config.toml
arch = "dit"
model = "class-conditioned image diffusion model"
dataset = "photos of plants, animals and fungi (iNaturalist)"
train_examples = 77898
image_size = 32
horizontal_flip = true
conditioning = "class"
objective = "edm"
cond_dim = 192
targets = ["order"]
num_classes = 67
cond_dropout = 0.1
norm = "layernorm"
hidden_act = "quick_gelu"
mlp_ratio = 4
head_dim = 32
fused_qkv = true
qk_norm = false
dropout = 0.1
inner_norm = false
moe = "top_k"
num_experts = 8
moe_every = 2
expert_mlp_ratio = 0.5
experts_per_token = 1
shared_expert = false
patch_size = [4, 4]
layers = 8
width = 320
positions = "learned"
optimizer = "adamw"
learning_rate = 0.0011
beta1 = 0.9
beta2 = 0.999
eps = 1e-06
max_grad_norm = 3.0
max_steps = 13400
batch_size = 256
epochs = 44.0
lr_schedule = "wsd"
decay_fraction = 0.4
final_lr_fraction = 0
warmup_steps = 260
weight_decay = 0.1
Rows from block 3 of a small class-conditioned image diffusion model, named by matrix and row number. Rows with one number within an expert belong to one neuron, the router's apart. Each number is 50 + 10 x the weight over its row's rms, rounded and kept within 0 to 99. All counts start at 0. After the name is the row's rms in percent of the matrix's.
After each expert's rows are labels from the 100 images, of 14848 (inputs lightly noised), where the router gives the expert most weight on average: "strongest on" is what is common among them. Only what is clearly more common there than usual is listed. The data: photos of plants, animals and fungi (iNaturalist).
# router: router (model.blocks.3.mlp.router.weight, 8x320), inputs 0-63
# up: expert up (model.blocks.3.mlp.up, 8x160x320), inputs 0-63
# down: expert down (model.blocks.3.mlp.down, 8x320x160, transposed), outputs 0-63

# expert 7
router.7 099:50 67 34 65 63 44 70 56 43 53 60 55 42 48 53 66 50 47 50 39 46 63 66 28 49 42 45 45 27 64 56 68 37 56 40 44 52 46 48 55 55 51 50 62 47 54 40 35 45 54 62 84 43 57 38 51 58 49 23 58 56 56 44 46
up.0 116:62 48 55 51 27 41 55 36 44 47 46 32 51 49 53 58 52 60 53 46 42 52 49 54 45 56 48 27 58 52 46 52 51 59 58 54 19 50 49 51 58 52 45 40 51 00 50 57 42 59 60 42 58 45 46 64 48 59 44 45 56 40 54 53
down.0 120:46 43 34 55 28 51 50 44 53 47 45 59 48 58 51 57 40 57 56 55 50 45 45 47 49 53 52 57 58 56 51 03 58 63 61 60 10 36 49 46 50 50 50 57 62 53 40 54 60 54 57 46 43 50 51 39 46 45 55 42 41 67 57 52
up.1 091:44 54 56 63 47 63 68 38 56 45 46 46 43 39 70 37 49 43 34 50 38 31 57 76 46 57 65 49 35 45 24 61 45 46 46 54 53 37 37 53 47 42 42 42 41 58 53 59 65 44 40 61 54 53 56 42 43 47 47 42 55 39 33 45
down.1 095:44 48 40 44 32 31 48 55 52 56 33 46 59 51 42 57 52 38 60 58 50 63 60 19 56 56 57 55 45 55 60 54 51 50 51 46 40 37 32 57 39 42 48 49 50 40 54 45 55 66 47 49 54 41 51 50 50 47 41 55 44 56 35 46
up.2 107:32 46 57 42 42 43 47 50 53 40 43 55 28 48 47 67 46 62 52 56 58 48 66 44 45 70 33 57 44 54 50 44 47 52 67 43 53 43 63 45 56 72 59 41 44 45 36 51 53 62 56 52 47 33 48 41 55 37 47 70 54 42 29 62
down.2 108:68 44 53 54 47 52 41 48 49 33 55 55 38 56 51 49 54 37 58 36 35 51 48 44 50 54 56 45 54 48 50 51 62 44 47 70 52 54 39 62 44 62 62 27 51 62 61 54 53 54 54 58 49 42 54 43 45 51 57 64 26 30 56 60
up.3 105:39 47 60 56 47 68 43 43 55 58 46 64 45 63 56 37 45 39 45 45 50 31 40 43 56 42 43 48 51 39 38 60 31 52 47 47 55 35 47 43 45 40 42 36 43 52 51 54 57 62 50 56 44 64 61 53 41 62 52 34 54 50 43 59
down.3 097:39 42 53 48 44 28 46 41 67 42 49 67 46 41 55 49 50 42 34 41 40 69 55 59 56 52 38 55 49 61 61 41 53 51 54 54 55 50 47 42 45 41 54 53 40 49 63 50 53 53 43 73 63 44 59 55 48 55 56 51 44 66 54 52
up.4 103:49 39 68 50 41 57 42 42 59 52 40 51 69 56 51 45 42 74 46 41 61 49 61 42 73 52 73 55 47 68 57 44 36 44 53 41 60 39 68 45 46 40 55 49 54 67 54 51 51 39 40 54 58 53 66 55 51 38 43 48 54 40 44 55
down.4 092:40 43 38 49 49 42 60 42 42 47 69 56 46 46 46 64 61 58 38 55 53 64 68 48 64 34 56 52 53 52 40 48 42 54 49 42 48 52 49 48 52 32 43 53 47 55 69 41 43 76 58 72 57 43 32 64 48 46 55 35 60 44 56 53
up.5 112:43 59 36 51 55 50 46 45 61 59 59 51 48 38 42 51 56 68 46 52 45 33 46 48 51 51 59 54 53 40 34 50 69 51 44 56 58 50 47 53 50 30 33 53 44 41 61 63 63 49 49 44 46 31 43 58 61 60 56 44 36 46 56 49
down.5 107:52 45 59 53 29 45 52 53 49 50 44 53 55 45 39 50 47 62 48 55 43 37 53 46 49 49 55 63 59 57 55 51 43 59 54 47 40 56 49 52 57 39 57 53 42 37 71 39 61 52 35 65 59 44 62 63 40 49 44 60 36 59 63 48
strongest on: phylum Arthropoda; class Insecta; order Lepidoptera

# expert 0
router.0 077:55 50 35 25 52 51 46 60 53 52 44 43 51 44 48 37 41 38 72 58 52 52 41 49 55 65 55 49 73 43 58 25 65 36 40 65 46 48 47 39 53 43 54 55 43 57 50 52 55 41 67 44 45 46 49 51 54 55 49 50 58 59 50 72
up.0 147:56 38 42 55 70 53 64 52 42 37 65 55 31 39 53 56 54 50 40 52 69 51 41 38 54 51 53 49 49 51 47 35 60 45 57 47 54 42 32 64 45 51 60 50 55 58 34 43 45 42 51 51 83 50 35 53 47 52 52 48 60 48 50 40
down.0 124:52 50 39 57 57 42 41 55 55 65 66 56 50 43 61 45 46 51 54 52 56 53 54 51 47 47 51 44 58 40 40 56 48 60 59 65 73 62 57 48 51 74 60 40 33 54 24 56 50 46 48 43 65 58 62 45 69 50 41 54 59 54 50 68
up.1 069:44 59 68 50 57 34 54 47 50 41 43 60 32 65 43 56 56 49 55 45 43 60 47 56 32 27 46 33 42 59 39 58 55 58 42 47 59 52 36 50 47 46 42 52 58 54 55 57 67 31 51 60 32 51 55 65 38 52 61 53 49 51 40 36
down.1 069:46 60 43 30 40 42 47 52 56 39 53 56 49 47 53 43 51 47 47 44 43 37 48 54 41 34 40 38 69 40 60 35 37 47 46 54 70 44 40 58 58 37 33 42 39 51 63 49 37 61 45 58 51 37 51 65 47 55 55 49 69 49 53 35
up.2 103:51 43 60 51 49 52 53 65 31 21 53 39 35 63 61 40 49 50 50 44 55 40 56 48 52 50 53 43 46 61 49 50 59 40 39 43 58 73 44 43 47 49 40 52 58 54 55 44 41 34 50 59 48 53 43 48 51 46 56 39 50 44 62 47
down.2 086:40 61 55 50 54 47 39 45 51 44 64 45 59 63 55 49 51 52 59 48 55 55 51 51 58 54 48 27 54 31 49 24 62 27 49 48 65 28 48 46 35 57 46 56 44 31 54 44 65 53 53 56 59 45 50 39 57 42 47 44 61 53 62 57
up.3 097:51 54 59 54 67 48 55 37 18 36 57 43 60 42 39 48 45 53 51 47 70 52 53 51 51 44 49 69 52 45 55 60 52 64 47 62 64 48 56 44 61 64 52 56 56 48 52 58 57 38 42 61 74 60 47 42 61 56 41 54 56 49 44 41
down.3 087:51 57 38 48 47 49 38 49 41 55 73 45 55 58 62 35 45 51 56 46 68 41 66 51 42 43 56 51 48 36 45 50 37 27 53 51 85 56 56 54 46 55 54 50 49 54 60 43 58 47 46 58 38 40 44 63 52 66 59 38 49 45 54 60
up.4 087:60 53 32 51 55 56 45 41 47 58 49 58 27 49 42 37 45 36 66 35 65 51 42 44 52 49 41 52 55 48 56 48 39 42 61 37 46 49 56 46 49 57 40 59 43 50 57 64 43 36 60 45 51 52 50 72 26 56 37 40 44 47 50 56
down.4 094:44 46 36 46 62 47 60 44 47 44 48 49 38 48 57 55 62 66 43 68 54 66 28 58 51 59 54 67 69 47 52 61 50 51 40 44 39 41 44 45 40 50 54 52 76 57 49 59 34 52 33 55 45 59 49 43 51 55 39 38 53 55 42 38
up.5 101:59 44 40 57 52 39 69 54 55 53 72 56 27 55 38 30 38 43 63 45 28 45 28 53 44 33 52 69 50 53 47 66 56 47 67 58 54 59 51 50 51 54 38 59 44 58 57 51 65 45 60 58 56 39 74 52 53 49 48 51 52 41 50 51
down.5 096:40 52 39 38 30 67 64 46 56 47 42 40 32 66 67 55 54 46 45 54 73 61 22 55 48 44 43 33 57 35 52 45 51 54 49 24 54 51 68 46 56 45 43 54 62 68 51 51 41 60 42 39 49 52 63 56 53 52 56 41 61 40 49 23
strongest on: class: Aves; order Accipitriformes; family: Accipitridae

# expert 5
router.5 117:53 56 60 47 42 57 42 44 49 50 59 55 54 58 45 51 55 47 81 48 53 61 59 53 51 55 46 70 38 49 42 36 50 35 52 37 55 46 62 39 44 37 36 47 53 55 59 42 61 47 41 53 47 45 32 53 49 44 40 40 43 36 62 55
up.0 106:39 37 35 43 50 32 48 69 53 45 50 64 29 66 47 49 53 44 45 47 43 65 32 59 54 39 45 55 53 52 46 42 55 51 49 47 46 42 41 58 41 44 49 50 57 43 31 29 60 44 60 43 55 66 42 64 52 47 38 55 43 57 56 48
down.0 099:67 33 50 46 55 49 40 46 47 46 56 58 41 48 52 50 38 54 48 61 54 52 56 70 63 51 50 54 50 69 51 34 51 53 48 53 41 52 46 53 19 37 73 47 67 39 34 37 47 40 50 69 53 57 38 48 56 67 53 49 67 43 44 45
up.1 093:61 39 37 53 53 36 53 36 50 52 47 40 29 39 56 51 51 50 54 68 40 34 40 47 55 48 46 79 54 50 53 40 75 46 58 49 49 44 58 36 52 55 53 41 53 45 40 38 45 44 40 33 55 55 46 29 57 43 54 40 58 52 53 60
down.1 093:50 54 38 50 35 41 52 46 56 49 34 48 44 46 42 54 48 45 48 45 37 55 51 38 55 56 50 66 58 48 41 69 51 95 47 65 54 44 43 53 70 40 48 44 51 69 54 54 66 46 50 60 35 55 45 55 25 60 51 46 54 57 39 49
up.2 096:62 51 58 49 56 55 49 52 56 38 50 61 43 56 37 51 53 51 48 44 56 53 60 54 40 46 52 59 43 54 50 48 39 48 56 70 41 51 44 62 58 53 47 63 50 56 56 68 47 54 46 67 56 39 40 58 57 66 42 55 54 48 48 38
down.2 094:35 43 51 61 51 38 64 50 53 51 53 63 42 45 46 60 45 51 45 48 54 48 51 50 44 62 43 58 42 49 59 56 53 40 44 44 67 66 45 54 62 34 55 57 41 62 34 49 39 60 36 43 60 52 53 57 49 54 57 64 51 48 36 41
up.3 099:50 42 46 59 56 46 47 25 52 55 55 69 39 54 46 49 34 52 49 39 43 49 46 56 48 45 46 58 46 46 44 45 59 61 40 55 53 57 38 52 56 48 40 36 52 37 37 51 63 54 48 44 64 42 58 49 51 45 61 44 55 68 49 43
down.3 091:45 46 62 51 43 51 46 41 52 38 51 67 59 45 52 59 37 64 50 35 60 48 57 38 38 52 58 36 30 50 55 57 36 59 39 55 47 46 39 47 52 50 56 67 38 57 55 59 46 41 67 72 51 55 46 52 54 79 61 57 65 47 39 48
up.4 109:44 56 31 42 56 47 56 46 36 38 56 48 30 75 39 44 55 63 38 61 45 50 53 41 47 47 50 38 51 42 49 46 47 61 52 48 48 63 52 44 50 52 40 48 62 52 59 35 53 35 41 51 65 53 54 54 15 55 49 47 47 52 43 55
down.4 105:48 58 68 40 54 56 47 71 40 56 41 46 70 34 41 71 65 68 64 66 56 32 44 55 47 62 67 47 51 77 42 42 65 50 46 53 50 51 45 46 34 62 43 61 57 28 43 75 54 53 64 56 40 42 45 43 31 36 41 54 54 59 45 65
up.5 102:54 36 59 26 44 50 44 53 57 61 54 60 64 53 45 61 59 44 58 58 31 44 55 50 33 44 58 59 48 60 40 53 38 59 62 56 58 42 48 43 56 39 33 48 41 57 53 44 70 42 47 35 47 27 42 49 45 45 68 45 40 53 59 60
down.5 109:54 52 34 53 45 38 52 53 31 77 53 47 49 50 52 48 28 48 44 57 52 34 42 46 50 53 52 48 57 36 59 41 64 46 42 38 30 46 58 56 46 45 62 51 41 56 57 43 55 53 58 38 46 52 54 57 44 25 51 56 61 53 43 48
strongest on: class Aves; order Accipitriformes

# expert 3
router.3 095:53 40 41 31 34 33 44 43 47 56 32 50 58 53 47 40 53 51 49 57 43 59 41 43 52 47 46 50 86 43 47 53 44 50 50 53 57 47 57 36 60 49 45 53 49 55 48 53 42 35 55 39 43 72 47 53 54 53 74 60 53 59 63 72
up.0 105:40 53 53 52 41 41 47 39 49 57 49 54 41 52 45 45 50 48 48 47 57 52 50 56 45 15 48 38 44 59 46 63 47 63 52 49 50 71 44 38 52 55 39 62 37 55 57 62 57 47 53 60 49 52 55 64 46 53 48 36 53 54 58 41
down.0 110:36 44 58 51 52 50 59 52 54 47 65 60 43 46 54 51 57 45 40 53 33 42 47 30 56 57 50 68 30 37 49 64 36 47 44 67 52 42 48 60 55 46 56 48 39 44 53 38 59 33 43 30 40 45 80 63 57 46 45 45 56 33 44 46
up.1 113:40 56 50 50 54 41 58 40 51 54 74 38 22 50 53 28 47 59 37 30 47 41 57 49 43 55 50 45 37 52 48 53 39 55 63 68 40 41 44 54 43 65 43 56 47 42 45 50 60 46 55 55 62 47 47 61 47 46 39 54 53 40 32 58
down.1 106:46 53 53 51 49 58 87 57 53 54 68 48 52 40 44 59 58 50 55 49 60 69 42 36 53 53 31 48 58 51 47 60 37 29 54 43 51 48 28 48 52 43 45 49 57 24 39 49 44 48 49 44 36 55 29 45 56 51 49 52 48 56 46 44
up.2 101:47 59 43 54 43 48 51 33 57 50 45 39 40 42 48 54 46 59 48 44 41 44 41 48 36 63 54 59 47 48 56 40 28 49 50 34 41 36 60 54 49 50 46 46 58 36 54 55 53 53 48 54 48 61 40 53 47 60 53 44 48 29 25 39
down.2 095:49 56 50 60 41 54 44 44 48 52 63 48 58 54 49 52 57 50 58 44 48 60 62 40 40 56 47 43 47 45 36 43 44 34 52 55 66 55 48 65 58 43 65 53 50 33 48 53 64 45 62 55 60 50 43 55 45 62 47 49 73 47 46 63
up.3 104:60 52 51 46 60 52 52 55 41 33 53 48 54 44 50 74 49 55 58 47 62 42 53 53 47 82 48 77 52 53 48 33 52 36 53 59 57 36 52 51 52 54 50 42 61 58 41 43 53 58 48 52 50 40 36 57 54 41 40 51 48 39 51 61
down.3 099:63 51 55 50 38 46 44 47 52 54 68 57 49 57 47 50 41 35 44 35 54 45 66 51 41 60 45 35 57 46 45 30 40 61 54 52 40 62 54 40 53 39 59 53 48 39 49 37 46 51 44 50 59 53 37 50 40 67 47 59 60 50 44 62
up.4 090:46 46 50 35 46 33 40 47 44 44 50 33 58 43 43 54 55 60 59 52 45 39 54 47 49 75 62 70 76 59 40 50 58 51 64 55 65 46 61 48 49 43 61 51 41 46 62 56 64 58 52 42 66 52 46 25 38 33 60 45 45 40 51 48
down.4 089:43 57 56 43 45 66 61 52 53 50 63 55 55 44 56 55 44 53 50 58 63 58 45 44 58 50 56 32 35 40 43 50 39 31 45 44 58 60 46 47 40 46 85 55 57 37 43 41 44 34 35 47 42 43 52 56 58 42 21 45 52 37 57 54
up.5 088:54 52 32 54 48 54 41 56 41 45 49 50 57 49 59 55 51 44 50 47 47 46 54 45 46 60 44 74 43 43 52 38 60 52 54 23 42 42 57 46 58 54 47 40 37 54 51 51 58 55 46 52 69 46 52 25 46 44 46 42 51 55 51 72
down.5 089:42 48 41 44 48 49 32 37 58 45 50 51 46 62 51 47 37 52 49 53 45 50 58 42 53 43 62 41 41 53 47 47 49 66 42 61 72 40 48 45 56 23 37 47 45 52 64 59 48 48 57 71 41 65 38 56 37 41 58 52 50 49 58 43
strongest on: class: Aves; order Anseriformes; family: Anatidae

# expert 2
router.2 118:54 28 47 62 60 50 63 48 48 54 63 57 47 45 39 57 48 40 37 49 56 59 51 38 57 35 52 49 46 39 49 59 39 59 48 47 78 45 50 39 37 51 46 52 44 66 28 45 44 41 53 87 56 64 34 64 48 53 48 37 40 49 55 50
up.0 123:52 51 32 55 42 62 46 49 28 39 46 69 68 41 58 52 56 46 58 48 41 60 49 50 51 63 42 37 72 61 51 48 49 56 41 48 47 60 52 49 64 76 51 42 39 50 53 58 66 52 60 49 19 58 36 56 26 41 66 43 55 57 39 61
down.0 114:49 49 51 45 51 26 41 59 72 37 50 57 32 63 49 44 51 52 41 56 58 52 47 50 45 35 54 48 54 55 42 41 37 67 39 56 46 57 57 52 55 64 49 57 34 59 65 42 53 49 59 63 93 38 74 54 18 39 27 57 48 45 56 53
up.1 100:45 48 39 41 53 52 67 31 41 50 58 36 54 63 60 65 58 61 61 58 45 51 60 43 48 56 47 50 45 44 52 48 38 40 48 53 45 48 70 21 55 58 49 42 48 47 57 48 56 47 51 43 52 42 52 50 51 53 63 48 60 55 58 29
down.1 104:57 37 63 44 46 47 31 28 52 46 59 44 40 37 45 40 43 48 57 53 49 39 36 68 57 46 37 51 55 53 53 53 59 52 44 54 38 63 57 41 52 58 52 65 48 60 39 41 35 38 50 38 49 61 55 52 54 56 42 59 49 46 39 44
up.2 106:65 73 49 56 58 46 46 58 55 45 39 58 51 39 46 52 50 56 59 58 43 64 46 53 41 46 43 59 50 43 55 56 37 53 56 70 42 58 54 58 52 53 37 51 44 49 66 54 65 62 54 47 60 45 49 43 48 40 48 38 54 32 31 46
down.2 102:44 55 64 60 47 58 61 52 55 44 58 62 56 66 30 52 41 48 44 66 63 64 66 48 36 57 38 45 57 71 51 52 57 59 45 32 49 55 55 46 44 53 75 60 44 56 43 51 57 56 47 41 47 54 52 52 44 42 50 65 55 47 64 62
up.3 105:48 43 46 48 60 40 46 44 55 52 44 52 47 47 66 53 56 54 46 53 49 49 58 51 48 49 36 53 57 51 49 50 56 38 38 64 48 46 51 47 50 35 40 44 42 50 51 52 48 53 48 33 17 67 51 36 66 57 49 53 49 61 41 54
down.3 105:51 51 40 63 63 65 50 55 48 67 47 62 57 49 66 37 61 51 33 50 67 56 69 47 35 52 42 49 58 58 52 46 39 44 52 55 60 65 58 52 59 48 42 45 57 48 46 60 51 41 49 45 56 37 40 48 66 68 43 36 58 50 62 54
up.4 099:43 34 67 66 43 52 34 59 42 33 53 63 48 59 59 35 48 58 56 36 53 27 62 57 42 72 41 44 45 59 41 59 43 50 33 43 56 40 53 42 61 47 50 63 47 52 38 46 62 43 51 48 44 50 51 44 45 65 42 77 68 53 54 71
down.4 090:52 38 46 50 27 49 55 57 65 60 37 61 47 45 64 55 48 57 37 35 36 54 34 60 61 45 46 61 59 49 57 51 46 52 38 58 48 59 45 60 53 36 57 46 57 52 52 42 61 56 58 56 52 55 55 46 35 45 51 25 60 40 50 68
up.5 108:51 45 48 38 53 52 55 68 46 51 54 44 45 49 40 33 50 61 53 58 44 41 49 51 54 47 48 43 41 48 47 56 61 43 51 44 56 58 57 48 51 64 48 56 39 37 56 25 58 50 24 30 66 47 78 47 48 46 49 43 62 62 49 60
down.5 107:54 49 70 30 52 40 42 75 52 44 51 39 47 46 48 83 53 56 53 54 40 49 52 47 50 63 51 48 58 56 58 47 59 53 44 58 45 55 42 57 49 62 46 50 50 60 55 66 63 53 48 41 41 51 40 52 72 49 55 51 60 45 56 60
strongest on: class Aves; order Passeriformes

# expert 1
router.1 115:56 57 44 55 44 55 38 54 44 49 60 44 49 47 52 61 44 49 81 54 42 40 47 62 49 61 54 55 59 48 59 67 57 28 59 61 53 42 60 39 47 46 36 46 53 33 36 50 60 61 51 54 48 32 62 39 50 49 38 56 49 39 46 63
up.0 103:43 57 59 56 37 57 44 50 34 42 69 60 45 57 60 39 46 48 58 40 45 47 52 65 47 42 46 47 42 56 40 55 50 68 55 57 47 22 50 53 61 37 41 54 64 45 52 40 60 50 65 38 56 44 43 52 39 52 38 70 63 37 65 45
down.0 113:23 49 45 47 55 54 64 67 46 49 47 51 62 58 49 69 52 46 49 29 38 65 50 35 62 53 43 50 49 50 54 43 71 39 57 39 64 41 38 48 38 41 39 46 56 35 46 38 69 61 50 48 45 62 51 42 49 43 49 38 48 54 46 49
up.1 100:55 45 37 55 42 54 78 49 62 49 61 52 32 49 51 38 48 50 30 44 37 54 49 55 52 29 47 70 52 41 52 48 60 38 63 57 59 55 54 49 42 56 42 65 48 64 52 63 60 47 50 41 64 50 62 47 49 46 46 54 64 63 26 61
down.1 102:51 57 44 47 29 49 43 50 70 50 37 44 56 42 53 57 51 48 50 49 31 66 55 49 54 50 54 63 62 54 48 53 55 71 61 36 55 68 41 44 40 29 50 45 52 47 42 52 43 47 65 42 47 43 51 59 48 37 62 50 59 25 56 44
up.2 114:57 51 38 51 52 46 65 58 36 63 44 61 48 58 38 42 61 60 51 53 53 54 64 51 43 34 61 52 44 68 53 53 60 59 36 31 51 73 61 41 61 53 48 62 51 57 61 60 36 47 44 62 55 39 50 57 62 69 36 69 57 53 38 47
down.2 118:50 49 55 43 55 57 46 59 41 56 40 51 43 52 50 68 41 42 64 45 46 61 69 51 69 45 53 55 51 44 48 45 54 49 43 50 46 60 39 48 38 58 50 48 59 52 60 51 47 42 60 47 45 56 50 64 47 49 57 40 50 42 49 36
up.3 123:50 58 58 76 36 39 59 31 47 44 44 51 39 57 44 43 38 41 61 45 50 56 56 62 48 43 50 37 51 46 46 36 51 64 53 53 58 63 55 47 56 60 46 60 50 65 74 48 65 41 53 56 46 48 37 61 53 50 39 53 55 51 54 54
down.3 122:45 52 54 56 28 35 40 48 52 58 49 42 50 52 69 55 54 57 31 41 51 55 64 43 48 70 52 45 65 48 58 31 61 34 47 49 27 42 48 59 58 47 57 55 56 45 50 54 53 57 55 54 47 65 60 42 43 49 55 59 51 53 51 56
up.4 110:56 39 29 57 54 50 61 60 54 36 51 44 52 54 58 64 53 57 25 51 53 64 51 42 46 58 45 53 42 57 48 49 75 97 48 43 54 29 56 55 54 70 40 55 49 60 64 52 38 53 39 66 65 51 51 47 53 48 73 46 57 46 51 51
down.4 105:39 52 52 54 74 42 43 45 42 54 29 55 50 42 53 44 49 53 39 52 62 26 50 54 44 59 57 65 49 62 46 36 49 68 57 58 49 38 46 58 56 59 48 49 48 65 44 55 46 58 36 60 65 49 45 49 75 46 61 51 53 53 50 50
up.5 088:51 34 54 49 37 35 53 47 48 69 49 50 44 44 50 54 51 42 58 49 58 55 54 49 52 57 49 80 44 44 44 31 66 33 51 39 45 44 45 58 52 40 45 58 52 68 55 45 30 44 49 49 52 73 46 36 53 49 59 46 53 58 65 50
down.5 084:58 39 46 38 49 57 38 52 56 51 30 40 49 34 57 45 39 60 52 53 63 44 50 48 64 65 68 55 46 55 55 44 57 80 46 49 46 56 37 45 46 56 51 51 61 53 56 36 41 48 68 61 53 70 58 51 42 33 48 46 55 50 39 46
strongest on: class Aves; order Charadriiformes

# expert 4
router.4 086:37 50 58 58 56 47 60 69 52 46 57 56 39 47 43 33 67 50 49 51 44 57 30 54 47 45 56 45 21 47 49 64 42 60 41 59 46 57 45 49 56 53 61 53 41 44 61 58 65 47 65 33 45 44 63 46 46 61 47 45 50 60 41 56
up.0 091:58 29 34 39 33 52 49 55 30 50 62 45 60 41 48 56 46 56 61 42 44 44 40 47 50 55 47 51 68 46 41 50 62 49 54 53 49 43 61 48 34 55 51 52 52 55 43 59 51 61 47 60 76 50 49 62 64 48 65 46 60 46 53 57
down.0 088:52 50 45 49 70 58 62 39 62 53 31 44 53 50 34 45 35 56 59 49 50 39 72 44 40 45 55 53 58 34 51 55 47 68 50 60 44 55 59 43 59 64 31 49 55 60 51 58 56 44 62 50 49 67 53 50 48 57 35 45 62 61 48 55
up.1 092:50 39 55 43 58 45 70 39 37 55 65 52 43 54 55 57 54 65 59 73 63 38 50 42 41 62 48 48 50 46 46 48 42 41 42 45 44 58 64 35 53 46 36 55 55 72 54 54 35 58 49 70 46 46 50 51 57 50 51 60 54 59 55 38
down.1 103:59 47 53 46 62 67 32 35 67 62 54 58 52 49 55 28 42 61 44 74 48 55 41 59 54 56 49 52 57 45 36 58 42 61 43 76 52 69 46 37 47 51 60 58 54 63 47 35 57 39 55 41 40 64 49 41 54 47 49 38 53 53 38 47
up.2 080:62 58 27 50 49 61 46 43 63 50 53 66 46 47 53 53 56 46 56 52 42 46 55 31 39 35 46 20 51 74 51 41 48 59 43 32 51 46 63 46 50 40 31 42 52 54 58 48 56 44 49 73 43 46 38 73 51 50 44 44 40 49 47 51
down.2 082:61 51 58 60 58 66 47 33 51 42 67 57 31 49 48 28 44 44 55 73 43 41 60 61 41 58 47 47 39 47 49 58 50 65 48 63 48 49 60 52 51 54 61 57 66 50 38 45 65 62 46 36 68 50 48 48 50 64 42 59 50 54 45 42
up.3 114:56 33 56 37 39 45 49 41 42 42 49 52 43 47 54 79 58 58 56 66 42 51 43 46 46 40 51 48 47 70 44 49 50 29 41 54 56 64 56 35 53 48 36 42 64 48 51 43 57 62 40 36 51 41 44 55 48 46 65 48 49 47 60 45
down.3 127:58 58 53 41 47 61 42 43 50 40 57 53 43 47 55 29 45 55 52 66 35 38 64 61 40 39 48 46 63 42 51 36 66 37 53 63 50 66 55 45 31 54 49 49 32 39 49 59 46 48 54 54 38 44 35 35 47 47 61 51 54 33 50 53
up.4 146:44 53 56 39 44 36 57 48 50 45 60 52 54 56 48 64 60 46 32 56 44 31 50 49 46 51 52 59 53 57 30 63 33 69 49 52 58 49 56 46 57 44 57 43 57 45 58 41 46 41 56 47 56 50 44 61 52 53 50 56 39 61 42 49
down.4 133:45 58 52 50 51 64 52 54 35 37 53 53 46 42 48 48 58 52 45 54 46 54 50 50 56 47 40 43 52 59 53 41 56 60 38 55 90 38 50 47 50 45 51 46 53 44 52 36 58 43 48 53 59 44 46 41 39 37 47 40 50 49 54 40
up.5 100:46 50 41 50 42 53 51 54 40 36 42 41 53 45 44 56 48 59 58 40 43 45 67 59 42 61 48 52 60 44 49 28 44 18 68 40 53 34 47 52 50 48 49 52 51 51 40 58 55 58 51 35 60 47 53 44 41 63 44 58 51 50 43 37
down.5 105:38 49 46 54 60 55 57 66 48 59 35 49 46 54 59 46 50 59 59 52 45 69 49 50 58 48 48 67 57 62 54 52 47 51 38 45 56 44 49 50 46 58 59 47 52 57 59 59 30 48 40 62 77 53 45 43 63 41 62 50 50 47 42 48
strongest on: phylum Arthropoda; class Insecta; order Lepidoptera